python train.py --gain_aug_db=6 --win_length=400 --targets=["instrument"] --moe_every=2 --experts_per_token=2 --lr_schedule="cosine_restarts"
Rows from block 3 of a small sound classifier, named by matrix and row number. Rows with one number within an expert belong to one neuron, the router's apart. Each number is 500 + 50 x the weight over its row's rms, rounded and kept within 0 to 999. All counts start at 0. Numbers have three digits each. After the name is the row's rms in percent of the matrix's.
Before each expert's rows are labels from the 100 clips, of 14976, where the router gives the expert most weight on average: "responds to" is what is common among them. Only what is clearly more common there than usual is listed. The data: synthesized solo parts of chorales (CocoChorales).
# router: router (model.blocks.3.mlp.router.weight, 4x256, trained with AdamW), inputs 0-85
# up: expert up (model.blocks.3.mlp.up, 4x256x256), inputs 0-85
# down: expert down (model.blocks.3.mlp.down, 4x256x256, transposed), outputs 0-85

# expert 3
responds to: note E5; trumpet; note D#5
router.3 103:412472484513518420452556524555523471546500510471488492460452363500516539472531493490488519546524491549473466493462467467527392441535492455508508505542479468543491465503462535475530428449468547445568456573509487482470442470495454457559455494416511553512549530
up.0 097:586464427475528513547468539491579532521467578539518506488501539575539449521512422513483519549476451490467484482533511514524505520431472408502473510501548494573517469501536472372464559548431464441495481458523465449446531535465553425488503456404511536488448426
down.0 091:497409485516529501510531403549631527490481428568516531453519468478432416469535551587611485462483539469499599509567492558517484498516505447427506453451453512440542507515542445379440541500508497584497586531502472529516471478456473519506491594509464437523554392
up.1 096:505522508502474647466439498528405518501499477574558460385470416425518477475411443405512476605503526586550487479489512520423458527431487513435538505456555497420516488622451520549466410450457577468445522487570402534559470397476484551502446536555493498507511507
down.1 097:529487464440494499513489490424503501574648487531481414560516398411495515539480473469462473533473507501522478454511447458392507476523490564465480576505468492523642476492494464529514506398585490532547511509488437468503500547513503539511487565471425488390581513
up.2 104:521608461548512472515603607511515474506480464363500530555445485514390469527608470467492615605499511523469563644465492531546449460601453472590558480450451520480448398455545487504549507493536524494575467490470553485536448488490511574488502510549494530524531491
down.2 096:489604525580492464549518483552480489590380484469488463454584424447472459557564455582517545548509481458489548615502448488497578517465467603504538522562567484451583492478430517442422461553429475556538466482541485417569488504518620535627504492486519530468441521
up.3 117:445550450515523450543486525443535474475622424490506473566564557488592481543476509517554499496485517455497454488504526406475515441453417588508586520467461551483503594508477483543493517528460600525480572491483489546484478623440456456502490384499436598460608505
down.3 104:515515511533507506532456480486504491447485541490355482489527498578579520604624481483456485493462484598550528493489478527516487545451507451572409439512516450389498476462477411517561496478511457501470440549526519469511548465519511429538465447494550429412501513
up.4 099:396500533497546443517490481445504436518599489500491480467576547527497414590445529478463476498444414471545595540535558459559481499472400530515447557534537426564522528364504412449475556533356582411507375511459491381550483490454468565504468415543583491459592518
down.4 095:502502461493531543409580597375484489466523450465466491511557468589491570471584573605529594507536520481478561563533482536483528612531579466476484474501515478414489454502473419525520484496422492528439471543497586434549435475508534435459516490554414543477452524
up.5 100:545479462604460564456529541501453410539575441489580573502500571513493485536526426474405444385504588525487566397579446484422502375445521491513556502485507396544619549480554439479487516498524491520433432501648548512532519533454516497445569603643548470519558532
down.5 096:554527583478569479534469573425430472521375519486572497479466568422506567505556497474473506530501493340432521534426498520465438514495420505592500503458478551457509397519465495501496545492556442514448467489464494515534396536529429540554414552506525486438572425
up.6 102:439522478508480604433538532593471498526455466476431545517479501530506485524459478484516425517486524517561524547491509532540461488500507496443557459535570505465580538445603421491492514548539507594526503474576533516522504479529485483537427551458423473456549449
down.6 099:491503491501490532513460565583467578417416531549526506359391520396583556468474441511454546393590421344456621493480482514509508492535468531558507448530512457390442445500538514503563511511466463455536633474484562560574451436481520560477512466521501496499529414
up.7 096:555405467592460495451519499562519548523500480440559428444521474547472467500498449513545471529495531413504508462476502533512569450457522534505464499456478467466492444450408397466516481529545446461484592517400531453496551448469530484514489414545505531536561483
down.7 097:542527487454521455523533525539483562540562530555538460517558495557508494385506504434522495572476613506495534502586446545371493480530462480592481529624431487490510532478504452447492537539526515439474463509462580483517459550523463494471551564516538506467493451
up.8 089:482415524474433507426564515514459528400501559583478507522489485498521487472441530581416487418510535436581518557534516540538496527339595472463413606445485505476555559566564531550533530483492479442460495591359519575463429479558566452466419534485543490465490504
down.8 083:549521443432531477411538477471514436365504461475463549453506497451449490516417378389508493500475467460443498481449509559443478520584527529498535417579487508494523626450474490548425521561492555497437510499564491611561525480477561473452508488482431547444553456
up.9 099:503480447515516537437514484553436547487509499535448419536537456643508488493587490441575547486572556521453465590500522519498529408492503559428431554475565511481506544416495479457480468426549439434469400536513593602465499488505454425539530552512386499536418547
down.9 100:507524467545473576503542512457530503510490483490527486436494452428448485569494519482450424545416415572493476485473484494483482502520573512520516479577430446581636459446466454538517561444501448460457515567585482570482540415528510529510494585630508411475397514
up.10 102:638481508472535498521473543419472495495555531504455516477514450555452426422557471440522601536446507575435486598594565497590490510496542520462566450423531455474550486435541521394574427447564545459412610534532494510467429539539466449510468444504424475503548524
down.10 103:575481456543512489465495466517511426527352462437510561471597482460589505582484520466532526540540467492460574514450448579436516507359522554555519492640438370485404431516475557448439484456411414541541457409517469471462479468460523446505452466444611596484552512
up.11 105:528485511552430552525514445528459614461536563517389523516483393529488502482520505469425543465477527435475426574554563486528513484540422547529509506503550465501433511444508546463542585510489495573469449436544526526434419594446488557514405398450476525471475524
down.11 111:516586469544556466486455496504590436532475552493519579470560573453453454494453454543553474494525401415418517524439521493451475477563487484466530459471404508490456502488482482464453535511476483497508522442508508515521484506497497463422564481405523522470523600
up.12 110:494572484564482441603514517491485509482485438496537454508546641525353412573461524472469461541573564513445502509554515486462442485471526492448593510553540589493508539561524555514489457432477500511573416465659490443506549488508527619525518477459538509464440471
down.12 117:489487537491539477421483526464480561486581519511570545511588478470562461456524620559538462541466482607423438490417578532501558510502555500569511425600464608470403558535499504495488548467647550429525510502458491585578572535509559502480481438502415489542421495
up.13 094:536475481491462486425510591475428430557521555470490494547570547465512536528578473519448580497489458442510492490466554457460483589477529538406526433590653529523513523476487456555509609504495470436505517574472418490451422489451468470461535581482451514456492486
down.13 106:556522520450496587510366525505604500486554492525536592528538425503484535445371525465597467482470512450582574464493586593583492541491397541500524519567492362417473536517623488471538544570554435502524613467438592447454565566522466555497481387470491487476547571
up.14 091:451361499589519457512513519505451438571495533436402471498517487475568530418496506586465470423482481466434523530517492513513558491488523446612546452499580468506441482536493438491476619457569502478467411414519516620426527503517527537554490489492464373525485463
down.14 095:483516459483589475495546523421538501486519552493491548494520457553493501599457471507520521553498481535547579466401517499474571615536349456477548528538649456534497499542582494530504477559538602530551543474387533475519519506518484505439482540531507523522505478
up.15 102:550539361495482595486502607480486476486534538513530596548539536571511553452502454470486543470464608499520569503462506540521486491545580506569574557575527474497489372525462511479539625576451481531447553570524515623503428457429467496468388496568532502427481613
down.15 102:453500543589620506541429399597511537512476511504448480502552489512560549501509514535466506579508493527544481556444559478522474523554487530458526445473429493482535489463540554493539522524497497429514417465459494469601492541567520527560508492517373411464579531
up.16 099:488544505604487506553516500542528522539505436469567571525428507449458539471489507466527508573467481483485538547485457548421526519456396429531516588548446537462475480505587484517582557572514428446418582547545514442614534560580429543531538549492487447551505484
down.16 100:580457589500449471535455501536562487503538520444487428544551438523548447468515405589449552540457480517487518526554466490497585490507492554538511562595574481520410526398511556480462506470540437483534456463445520524479479550519470525550423451502543394532603602
up.17 098:518500490486469480639472466436474426427465478520605479529425428519476507577530499533484489535532514490488470399459514521534507450453547471457524563510441483620470449541508469480502484467577440487407548493431486470543500551481549437516472395542487619467463421
down.17 098:564528529420501454537467510477458503491514481524405377507496518531564454560372511494505501458383569509528439465535479456428479437419530489478574489486605505515547522547441402537523545590514446409480570399578541468487488504439637521600504493437446517461515594

# expert 0
responds to: note D5; violin; note C5
router.0 099:512535418483397613574445432459519566419444435482528463549510520517415492623529540476475473563517514512453450470412505434431538498501528469555541431465453534491509510505497469458498503534568440571457610442468483638399442540550541559484429493471502515462458458
up.0 101:523529627506461564457526491419512459548553532505484450495522571529459586452470459497529517489454533513600522434525496529487456511518506478561403498458508516473537406520480551395516466591441456536457454521460471491461558500555472495490519477453490481477580505
down.0 097:520505494471518579472454470509462499411418520553486550516465495498462513576535503462484495516500538588507477386530506535458467505574488489433449469497618445470454536566505539477551538507560442452488456499543555459580409559520431475539556463461586486520476484
up.1 096:542460444564509596538351539496484538504486443507593470521572447541415522590568462536519518526483513443446489490557542494537535519420488518493456571400490492516505495480495468600536537564532430487436553517521455468418532422600582521526470494437573480524420512
down.1 096:523439477498452543488471470455464485526475518487496432513468467547534523434440483423558516515583482512349471554620460427478453390578464586548472391534608448486513507417583485575513614423480458527404487456538448569521510486534583580513493482534461495509526548
up.2 097:524548471531454487497478467465463468436389492445533452541538492452557483534530472459496519565511473542480501502639462538478479466483467541539434558539490457394442517498527485589588552465527474506479529499427563479475468512396494500466519465506355466594553478
down.2 097:500476477403581577550475488542503576462443601475531570405445482568586474594447515483477553365484507518470451504482520481543499555512487397401653491511470522522540453535540539442474511593497495601491405495549530459459492508536572413628549501456563495490468506
up.3 108:495555486471476421468492554539438549511533449434419513520481453451567533509495471513560498418570592566542545531533477504496450594433479540538479465481445401527568527529458490411461519473432511531456499517604458479475499515533475618574528430435494527466607459
down.3 105:535560523491525468436453429456475498525453526486574500517574605538492478478513638506432583476482563494533510553527507425456506505545461421518514597516527469538571479468418463554481545544415491408495388549498533564565468432473510435531610452531416496506463515
up.4 100:428518576663535416438529527496499552472559473478606556483521561477591515536386469525500560443420522534438560500557530479496560537447437506626481569551516427517494472490499476498469477576574482541548434421538543578534543541502473505521526458528421532490465452
down.4 108:490553476579486460528551486490545528518512483526472559602537536479475579473502526498532513488472491429597471497413483430449552552546527447448496492526535602422460579432477475387508454599479540511446648488548517502558474494492431533428563536505442616505490467
up.5 111:386484488546523431506449503493522500573465489474433509556586448481613491471603458514467506607595467478584479553509496521407489486424475515522402506505506453553481402518493491469527527471469446539495452579545532502390401572478557526495399405469528509447519514
down.5 143:505572498532513308560473549531530384458541524583491510506419450528474475479452499427664503474446487394483510498423603433549546536509560565440466452528517537553461543480454478597534499501514514465448520566579508542549463559465582481483532444310442545529512489
up.6 107:550507519526557521544484483414450516524426534571563520519525572495439567503561532518501493609452404473487432462545510567454475489462553464505533591524558484513553482426521490465373445484459543476530411542538448569525497478500393567478550529547505527555594400
down.6 106:499430473564436400408565553679560518550482424499478569411441475526530439555471500529523522479509505595522521463468534555525484433557512543465535478429474518445485526517506535575567522560658526421526548565519499561541469527505529465541567426472582458445463461
up.7 085:547506513508543574555538541551482549545559499545435455499445626523587502426617566439561520550347560424498501498498457563493550480439580498489488486523489508602539469516592514425488482443514502518478563543487504460448474505486546460494519502504405539560554556
down.7 083:511487473549473482521463483481486542530448506523513512531493458479414403602529416603513478560475425512473479479423546469583511540537530549520517435371551549408448530472479498475506549450512463551535516440515476409530431541502489541467580540444540468426378466
up.8 114:624504525494467422491412420558531618566493464422433524489534557528510478525537484549494542527545586550500371575492443518568550497450475489499589472529509544493523486618434534548412582489523440537533501497450548558547426566419610472448450466461516436556508531
down.8 112:469453468581521498401552463450625501625481444496401466504505506531538583417497494505568449542543573453541454465504571497490501546495554443589556516525467529445514472497559463508535522571506465466480491473504525429501592500526380449384475442527515487580505441
up.9 101:437527511442469456508433525501514542460577524578427526478482493532498509517538498534542484548529546458452495457612544589513495494499508546524510561501412478409491459524469518465535458512458593531559395509447462465571466526524521488631526429445486468467469504
down.9 093:603518486412447516529485530539391497465483542532490527546463654519388518515598526509389522529415440542463478502483497450498529528402548520470431489501371478475539615492578461530467451523603416507532490455506526491531567444493483451506548473549457508581420483
up.10 097:502449546421428522499475484583555450555588604522527518449591471451453454483511555424464513505466498471574524439495483549568499533459561506456514591499508560438508411508367528496540463525521502447582527480522481451531467441594457524454451465531543520553582451
down.10 092:529459495452462500447464489449456541507434511502513486568478481551414529537587478696485545498548559473590541547462557505466474463595505551419469494545484520487535442448549474464583558531558469534505411480475525500416541575479503453404512567455467500625544516
up.11 090:551531513496536451468493549427503430482525474546525445508585467541555464447518546430608463468565458547578369550453566492531382435548473567438421407531480421438450508440503505497517435465498546530579480450430505452481571465476512443423394467462546454460605479
down.11 086:538434466618485545537492439451511462567400494488450603501481519429444483500517517489474605470472548524534518506504432451470495502541512492572599585428425516527568466499565544540541516361489518423423542610498570552516505516560429533517538547588484557512498513
up.12 110:482437486441505574482579533489458530399445531537424496423511534582327506483523555469506507479548526492482525521491496452554485473516468516445431523501415466566445452512462554540499554478483453570552457528502489423442470469546516524514449461559435364460483503
down.12 102:544507481510487427552488501507483483515530508484517502479516298398635515498524491444471527495468397420460430445520506494539490548496525520518544464575394551519510485571634526590477488528483569475551510445511411574515452557502462542427591486476544549535461487
up.13 098:501430363494530543538466570466449427530416525485497529594413513650480556488485526548599496460563541568437590447518447490484459524461505531549633548528459475506523455445589451481508509497483480522473522465546531488395517581527512532519581430456492487508518443
down.13 098:469468586580509485426507448559473467396567534414548486385603504420500605483452443488448535472449459493574510525531412645522553550508503529495499444460509460488492546541515584418509449478552464504518421561562517492467528386494513532571458494427460533524483466
up.14 104:517484587520566443540414535575458531476462382483510516505454533500424496499520441412371483614557563513499511539492455468442493505477477550480545418537491539453503544455446432503456490494538483591546471531437490567565436532440610539485508521415461402497508485
down.14 100:491545492567393503443430440489460493503562527534589462575588426460594462535532455542556554495509461585449504523523552481589488421532524554493397547452435518488531514545541584453517427525500498573434567532496505539520563460454475518407563433571527492499550563
up.15 095:449526625500515480542477436418466428583460587483480521547548409533442448548514473458585576464514485535494530549570452538471433497479444370498453443521545492505536437630465457563408565530537474487445387427577521427414491540495450581518496530526475483512463484
down.15 100:505494467390544558530517584498603536552455467441574477504574469487513466593453548377516517463503490439499412454534561442517540558502459556505536528399464476557495508613512551554489521504562475583570515534441556509469437465529440555443596412513482539448478491
up.16 097:551485556425520516475565487471425520522406582421465498478433526551491443536574508476527574458481491475519520564483450552512451480522536504462399458545503517489569497491450447486602492500433384456511499452537502485529570487564406396379518517497464583483483553
down.16 103:541531508573441549501447452523513452446498531537439373481495469529552529435535468444470374451469510497493466570436574551558466559370524466480580494481458533423477503546500588510414431445527534495536499433397479521525505543462515503489452508477461425450474378
up.17 103:480498458494459569468518417461494532550405597480425462505469448562398464471577418515486519597448516482500505477476527468457524514515463550555451484610484509535473557545498487512445460486515433460494592543485525496488453458569448497445452527481478545437466572
down.17 112:479533615500561572576525566525518596611496468643475491564512516467507532410480538455542524575605552477476504456530467576449502485512515511560447461447559464431475458561478506490568642563471408487434515488463541510535507482533479492498421459420458523466480515

# expert 2
responds to: cello; note G#3; note A#3; note G3
router.2 101:516656553484504513565455469466506487502559540562524495548512532500508474415454533524474486394454521523481507571571520515526545523433516562524490540508507514472509513389521491558497561555440547479466464370527513356506521499490493474518562518560466475492505489
up.0 106:582500456559500719528459399543586449530501495544496496472537475482451456489476441433474486475467477558500476507428577428412449401445576459401517487494572551519478569508509483488507438454511515489530472497504481504532455459554534505503478498433372505462462510
down.0 109:561469507548436436528518442444492539531565472454500521489366510506597485503446472601515473554484553493507457501524472498508505520529531519587497540537509496465444560474516478553582426469363415466514583474503462466379435529478427411512454451519491584593516448
up.1 105:472484490519474533528477523555466529458481597391507484505366452504454503462476604514522496427574539560491531472475496485471455469494574511487473455496502457476501552407508600508446532546537496507562551479445583533574476463510426487619519522677459419512628530
down.1 101:486468396510519552488496525461476561456415452550488463526629571514467502592528330477483488575458408469546632500433561476545468495470512445518574483563577526482570424511569467475572543536426521470585498420573492457552493552542547548534489449435545480526434646
up.2 096:454409442412483497484544496528515483513480451548456496526481468529558572474479564435394487521454435472470514631536457543447533514451415533532460411416470424482486394468594463487534442542510493502430521423464507471500449484600325490490543464478432451427499540
down.2 100:527473538418462440492466562486539526463549518572504433561490520493465521627468465516601508496547490519544516532452468432490471392551534505462587571544504594543545543479505491577601516543554498485515558499503466455475543580458577413526469513463550486538468524
up.3 105:519548486569399453496556447499474478508457430525617510537542500531479446462443581551500520554513360520503514493521521528533562571564495527410537526537477448482465514543460491500500531522445495525571595485526465426440532481588385648507532567431416501470541466
down.3 106:417491409536474484419514429537421496468497528468444479491546404447523506564527502507436456554451536584518537543551514457485486465575462530524552375653539530444528405452528593564470479485530526425537471551397460441540531536462485438602496491528575473435493461
up.4 108:457532525512511467544556579506511521516449442376516451547463536448550539469580485444368547596509545542417509416631536494484575511468426557522467520474493414429551569529535455533572526456478493527574491539393509563456584503424539541448380425504541487538484467
down.4 118:427483491536501541447581452510471537537411538437465467519479554397539417474564485541495510496411491511560556478370567487552462523487524488545485376392461502508503549454550497516522516478493410445477465341448490554484439466501459490480529486412519431554563568
up.5 105:492430447543528500526528519451472571569476537521468476588458509439414445522446535525533495525453450384422466402438542493616469554515535506486517496553490574481499498469605541532483453504490531453512564495570565515505415542499541449435539479603476492562579522
down.5 101:481516450487494446534504462487452476480416393415446490522643487492438508440578469484480518485447411503522533411462569521489505465551531450498527451456531521554488462534543544503547529428484540502511506535461526551407476521557490458505498551527483511516449492
up.6 109:442418459481528457590579452566462484469426444429504413536466452458511438413447441523501430521445444407502520506533512563457509428525550528475437567507500529454492450508499446518508511510556545513521580430575498480568488552457574652573493576493500501453514538
down.6 093:442547466450556579469538538507515451532556536433570567512524412397615533500597504526510530532514444598472528468434515515381559488483492454534506529528406492538527361527453477469434565437495473443508474577463456574478508475474467469536465456475544508489437369
up.7 095:528413479477461465515452483543473526463488467568443428602481508452444529457561537475406518490488520533462467534531462493479534579578566519520523568488557542547470529489467399488520587486472454423567464466570478568558603460439490466545485472520530456535485576
down.7 090:506477422531493512456442493548531506522472530574541564498473538583600441539516582514453376586478544673510532565489533546475522498384534420480470448485504552593515501503361506565498516441435564452539479587464535510508519441504402538506505531496443398432507443
up.8 098:454454507517503470548436472539476445499493456573464425530461441503486458450502427495516430473615628513532450522408485502520484515462423557432630602552460538516511402468468466434446450408516430542429536524600556653529502483451432452547543545528390560458463462
down.8 093:560585530459505478564525493486533428546571519461472427458351613453512547435505552502446497516557506522427521520604557483442456514521495489487523504539421503524454573552563472478437494444497544509643423406547484382535491520468490588477527465473565493473474510
up.9 092:527515501503477465569533512537472550552428508532497458448423430465476521510440524510460523503505477503575485413691519517578579392453565504490574531545440564530501541435445520471544559540519517543506439521498475554506469463387483529547470444531547473459511445
down.9 089:462427513519487453498496547546513511478518492544453479544448543474448493493514511519627391515511498502527474421363508492556541468524446537572462611496540517598529481480531412478440484444408513531531474544509467426490515541526566431495541525471544463449518479
up.10 094:471549476392504593583541421500511451474541422575484416426548435439486496475464600488596522628566461461517384507491550562527456501459408480508573440532470589405509567416485503551529502534492515467547440427564556434491520469486543522590521484461496587487551479
down.10 105:581432488436474492542522518384511478452485525485527520462493649503394423498532423459574464478529499536389496554572583472485482566497553448451463526435493478529514538519492490417492498508453464501407478494487539539472474500479499485461512541600499518507486548
up.11 105:458520453551515508522519497491494516433437479458527493511478484436387595563508457361479570556491494515492469475576471514444468514429579510436471496451519489458495548408501533441444562473526504496437442504580536516554408552448536525438491464472483540507417491
down.11 118:450498518518581524500461442574404526504455386481425497418563562468473559429511493536495537540451421592533568512423505565440560553480486534526523508552469521521472479580419439479473426423461462518587465455546523612426458521512508500490536551416488525471436562
up.12 097:498513462507505506450463449551444561425453493489442457532562438551469451590457537426475493442493471545444425461473449507491537522396481449522497548516476536514485580584567480427522513568492466431461402544582430555484579539456472554436527512576402399573544513
down.12 098:532439661551513346432454499463524380545468431417422546471487505559491441506535486425446503487461554587587477524504589485561506489444459576473530503553471551443597488417605449507500447499474510495500514531462518537583527514488516527535530548492512455511509514
up.13 103:482470441521473526572416469445584506482565557567582499499478543540556526496483506542571442431527468411548424490532475561520467415520519594452523485479492549392502543463382607563464529473513485465510589470446433556529456508569526504547490445465495529453435434
down.13 102:512537518498382483490526469482496551454550443427446489509506359535435490519504425498483508473481555547493598524438438541547543475482496496555567559623526499543514520550480451477518378590516499519456478502535548506418437429475447536422533491495599411506435566
up.14 088:437496504545495545487419430563478460437530489615479581442517514436406612463464399654584500493441430506584440452529501477440477521556583531499493434451544558530563456472355559386558425504447450523481512530521574442575438484481517549507526445561493492443532457
down.14 089:512519475480530426347545551538455482445479598573453446520518466503501472545553585477453579605561451497560465434464466503546553569466487535552519521490511496509426496594564555562501618588492496552548438523533452586466633527528446464506406584494562527655468414
up.15 100:497495486490570390544478486462463525423454432524433448454497533534525509498546559592520568471513466546546436460585488530544455539543495490455495475491459487508444531481596524561555571499434477477448459538568562572450455650494506489474518452418373482514490429
down.15 096:532449539540475472493512528528460379462522556527477432504576434522562441460486531442480453592395609490550461443423500522489455457541590410500464487594523403554525489556468466501392500501586556506551515514537515524474507437464477494512520400543509500462504469
up.16 096:485504491571517461427409568495479431397521475452505369528487599484514490549421405566495462501485561481585507482562501599457544469495512486436517545552460525532549490539468523452518475432491487584566578555562504467507436521513510504446515447502427514486532432
down.16 095:484543450463582586492466438448532486502487494508485549522506456481459490484471520370484479501506500499442498459481535462493506420449487496481437497492402569458525476505449507440448413483453471496483463429391429490529488508469469443490499500607526518434515465
up.17 094:487424547515563441438556529473480497526533460429438405586466434464482594606400421454445598512483501604459585522470437539524494444554576435448655476476559437557456490492509481496415462549451530514555502545567511509479467448527527453467489617385446502485554581
down.17 099:550535493559511598489534369537476563523501548499585471525488417530581489392566558502542463485518429514521398594482489455454503413537540533572493408465511529460481454446450462498535538389546477539486595646547547529457524528494525504473556483491508427458466490

# expert 1
responds to: horn
router.1 098:555289540522509460414549568506462474515516480514477540513518610473577446494477455505533497505571491402551574482524485558516547558537466508371456487500548499496482495636488468504511504473518471547502452604448495553631618472461516507416524500583509451569483484
up.0 111:515476501549564564530462570462554511456551540481461594471515466475491498499461471528473549454518520560540621472518520532423517497516440542518467477503500567571551484565589542512409597451489494527381603574489424488485466479453553431447449404459475517514477489
down.0 112:460507516460429479522443498543487461543546477589610611487415522471438533497556575508531493540557517499428549551539489410607438446454482514469461450530468434468511511509599512388591459535584545442457586477530452502549601456441541454514458552486476488581515504
up.1 093:450506499471457483436579470584549500523466481512471543433537565498422515433490483422516479536461441536543540468448522617590461524481436494418425501598475455487452508545553519435434451466530528527506573448453496521576457405441506533469531507532509423356512554
down.1 099:439496482455537561520461503471584471479433522503486549500466471540578423480462401539540486526522553504481581442483464470484465514553443546473488504546511454420492589441509448476557562539481524522557452559525546488497457479454476498520434507501449547515499493
up.2 107:389411542563463464466490460621503475538444375422485550461398459470435503437512583426542545669511561500478506564496512462476464454469572546532588606552548511438413508433567533470494500524479557495561404402509535450522562523442493514566521493478528521541529458
down.2 099:511554536510467523414445381474532535486522547406507549535531552510466525559371453481448552503441520492402570526487485470534502461505590502471433490562570521496526499476479479524618547419570482504565455508474511458421536364535495412441550519516478550481475520
up.3 110:503446501520531461481511486490518502530519531519493537569525578507544482388520439543618492537462491521468476508575522551530482518439505540432429501492466424545477505409435506473583531544522500522462524496496512541397359532520475443567500410455513482573393509
down.3 117:444473551532513459501538463502533488511512471528528467560518487510514472500472348446572545513502519466475514554461450482417450453412586463442535548463548465472374523535487488519493602404491591468469393503461466464515446578573415588481488517540463482513530463
up.4 107:447497530455559472519480487468566457463416510507529499462561449566499546504505504504471465569489505482574457522523500561554538479545501570445582503592516559554524435454538520572513478425403498460530621436503526506650540487564548554554479480531456408553569498
down.4 104:522481581495578335580515526471529518519529456439494464516552511423482429506418474587504565537529452568493542400554498488533405450493529537501420565500520498482478465544511491512432559480437480516559368466548481596453494458430562483551512564503432476609428507
up.5 106:454474371382552580440452522446447530482421537552443486447552458567535467464448407512520480485438511493536550506444491483529535450464508484468538482513505561478567506493500500542526589466539501478490531486524435544500438442534414535452492462550541423385390518
down.5 107:577570451479528482477495439494519494439450513409519530488574508333428443478492568539483400498505545515514499517586499376476557483450457546539473451528534486594479486554548504447499447507477541497660547457540512526398493534462512461528463496521566504504471568
up.6 099:468530447563569446430475497531485527504530478480534559445395490522558500510521489500545503483513458513430473523432494582519458535520538504432497543455502506368543516519507567449361556502481496568481574586537543481401510408506551520563551560525502438510581464
down.6 098:483530448525515574537483509449592481523595527453521444520527546499504412518543499565524425584481513529504516500495490497521489512468502519426428517615392488624602549509476416588442447504463458545503544482575462554523515470492485539451482542474506568603479530
up.7 095:391515453481483525435437518458433515464472456439410465558560548568499513529427508597458534576445492495500547528581526480414460554573537542528537463600495550463489442494437471419506528527483536442548465509471555524393544527484487452497494493584465532490448606
down.7 091:627536538485501495476450569431463561528435510489440497482431507399533515409514410469456494419467488462540463502420583454538520484460493488493454494531481508523515534558558502551465410645470474547502479472439577541584573431474478503480543541498476564491574467
up.8 092:479429638536452402492427540396446496563454477534522510473430579576521536568444541483488524587546482493535511475478454537624443518530514394548544459513537526510596553501517511469535578570524540517579452394464501432466484441453554493512447503614529420443465437
down.8 096:480573483415437493486472414491503447538432461577486597521468495515526479456513450467545542461540570464385459484557551539433576461486538467478496570505493500492421484489410463486584424453485480559510487557549511570456406612501512511515500499550545525462430506
up.9 095:530485492564533526405449497514464447553527535553525403530535448529468501524488442438630514453443425484487532499528485548505498517549504549463576477516472527391524495458510465528479535517563449517497459442569464561522491533496574556465422483488411534534480512
down.9 098:479529451525458459492519503487490506429508485530466591367551397486471622511522446508516518476475522421467563540439524495335416486459533499509541541595479489572423539476414473475606593573514544521531500498484538496499560496519477467508539569551567402513447556
up.10 089:481505476566504519502466530503494529549435534489525562526446481458523574463478558480464451615554552541450477554578463411497456393414552456537563509560429511382613485532476508539470525546551506497485535599613409493411506514529516511575583500562421553510470519
down.10 086:533484459507510488543520501479513461538672410522505464544552564465483439519465514495490528371427544526532581469498414486490505566533497566493523469583499475505426509456542540405467447472457457483460504409511503444544478483467611595509538408466482561512502479
up.11 095:529439506479539470536509538514484524462495504443502510500515569488404416521407564390492444573555424490566430423534504517425483541464535479525525585499512442493446558403433436426479567565580509507469458496520451527425489456461465521468442594486496434489649474
down.11 095:583498488465606532492433550496466522476503482514453462533478499537563528499510464604478555442419478470407482519451522558503407455432551479541573471512539541555568474589573541501419381464393514539569551489483546476587524545632365483504406470457485508382476441
up.12 101:530506462590513464545484489425473544499451576539428462501518431485509481607453483571524520538492470430449412528572543566508432507482525557565467473432479457561425479446482444575436468379462524447441485466464466495455500485482425520463448562473561482586473506
down.12 097:523493513475519571616523395600607515471489617466536457460506588487551491467522558508443477560454547468488453453416453447452502503553506432466380463553531452510552508523493492460538499478489515579519517523443551502471509507480391474554505578567501493556555500
up.13 104:514555543475495504553498549527525439410471470463506457447336498558502547496525540501590500452480442552517493459570498432554430528550586457561600476526525584517414507444484503525593518520619556466537538449430565464507459492513465424475497509524437479480486512
down.13 102:465519578520475407574538462528502600554511543446553480569530577448460479551521505415475509570484498538481518618536551593543435493471465502377468560562545402505508549483560468524545567514442555509525428492539453575407465402526395468502582433441543403530559478
up.14 091:472377487502482567573485597569398464489436439444626567601510500448531534554382470462526408536556490564520505550562503525466541520484471558450392492444495466465462559432543443493540497509477498574447531485455526484445524453493512451448512524458438435518539479
down.14 092:447563457538451437534495535431528527415522529556416401491530467450554504508522507484493475464464493371586459577546444482488441535610489509578548543449549451498429482492462540480456439576523519414457451427542493463588393491404544458353554506483474544526426511
up.15 107:488423485461551464487519527526598503506451514505393398533471464563471494571504595485482518477439496544504469498477478495555538442468495545547562506477570452601627475449423506490568421518499459445521517488442478574430543451527509465527422447498486584473577397
down.15 102:534478483457518466442522402437481534439439496463534457563550514459491603478457538418432498533465535593431519512449520486497440478572543400433464529576411571386475428404587545465500526433539491450434482435574473483492417551455462546543470530469471445467515508
up.16 109:501578536512502583546504413521520461585501487543488435478491528543526547606450512524515615570491456468493497469523477532463479503463384518532382523488532539590470537527515489646554594432540505530502522574451581584448521479451480439498482558507528499440561497
down.16 113:515508473490398475492413442572547488611543480462576403543582510516543454495525557401509450500529396446467644456495551428599517469495551478478465481519529516515396466487529517502467498556394527558551576542549465475582490459448545484419534387514535541455453477
up.17 098:551531457457581516542471582591497568579572474532541461465490453468409467471541486507509483499549395522471531527476558552580484514556544510480525580576548434589501466526490451477445463501520483509520519604461511512506553387542498406442484467429537421550534462
down.17 097:606498503517544497461510383519541469462566494494513556540426600586640494455468513474497535483518518488409551554535568466513520450519464509536435491520395466580493555483524532445502655496451451451513519499551536562445587498536574409509512490440483500560368562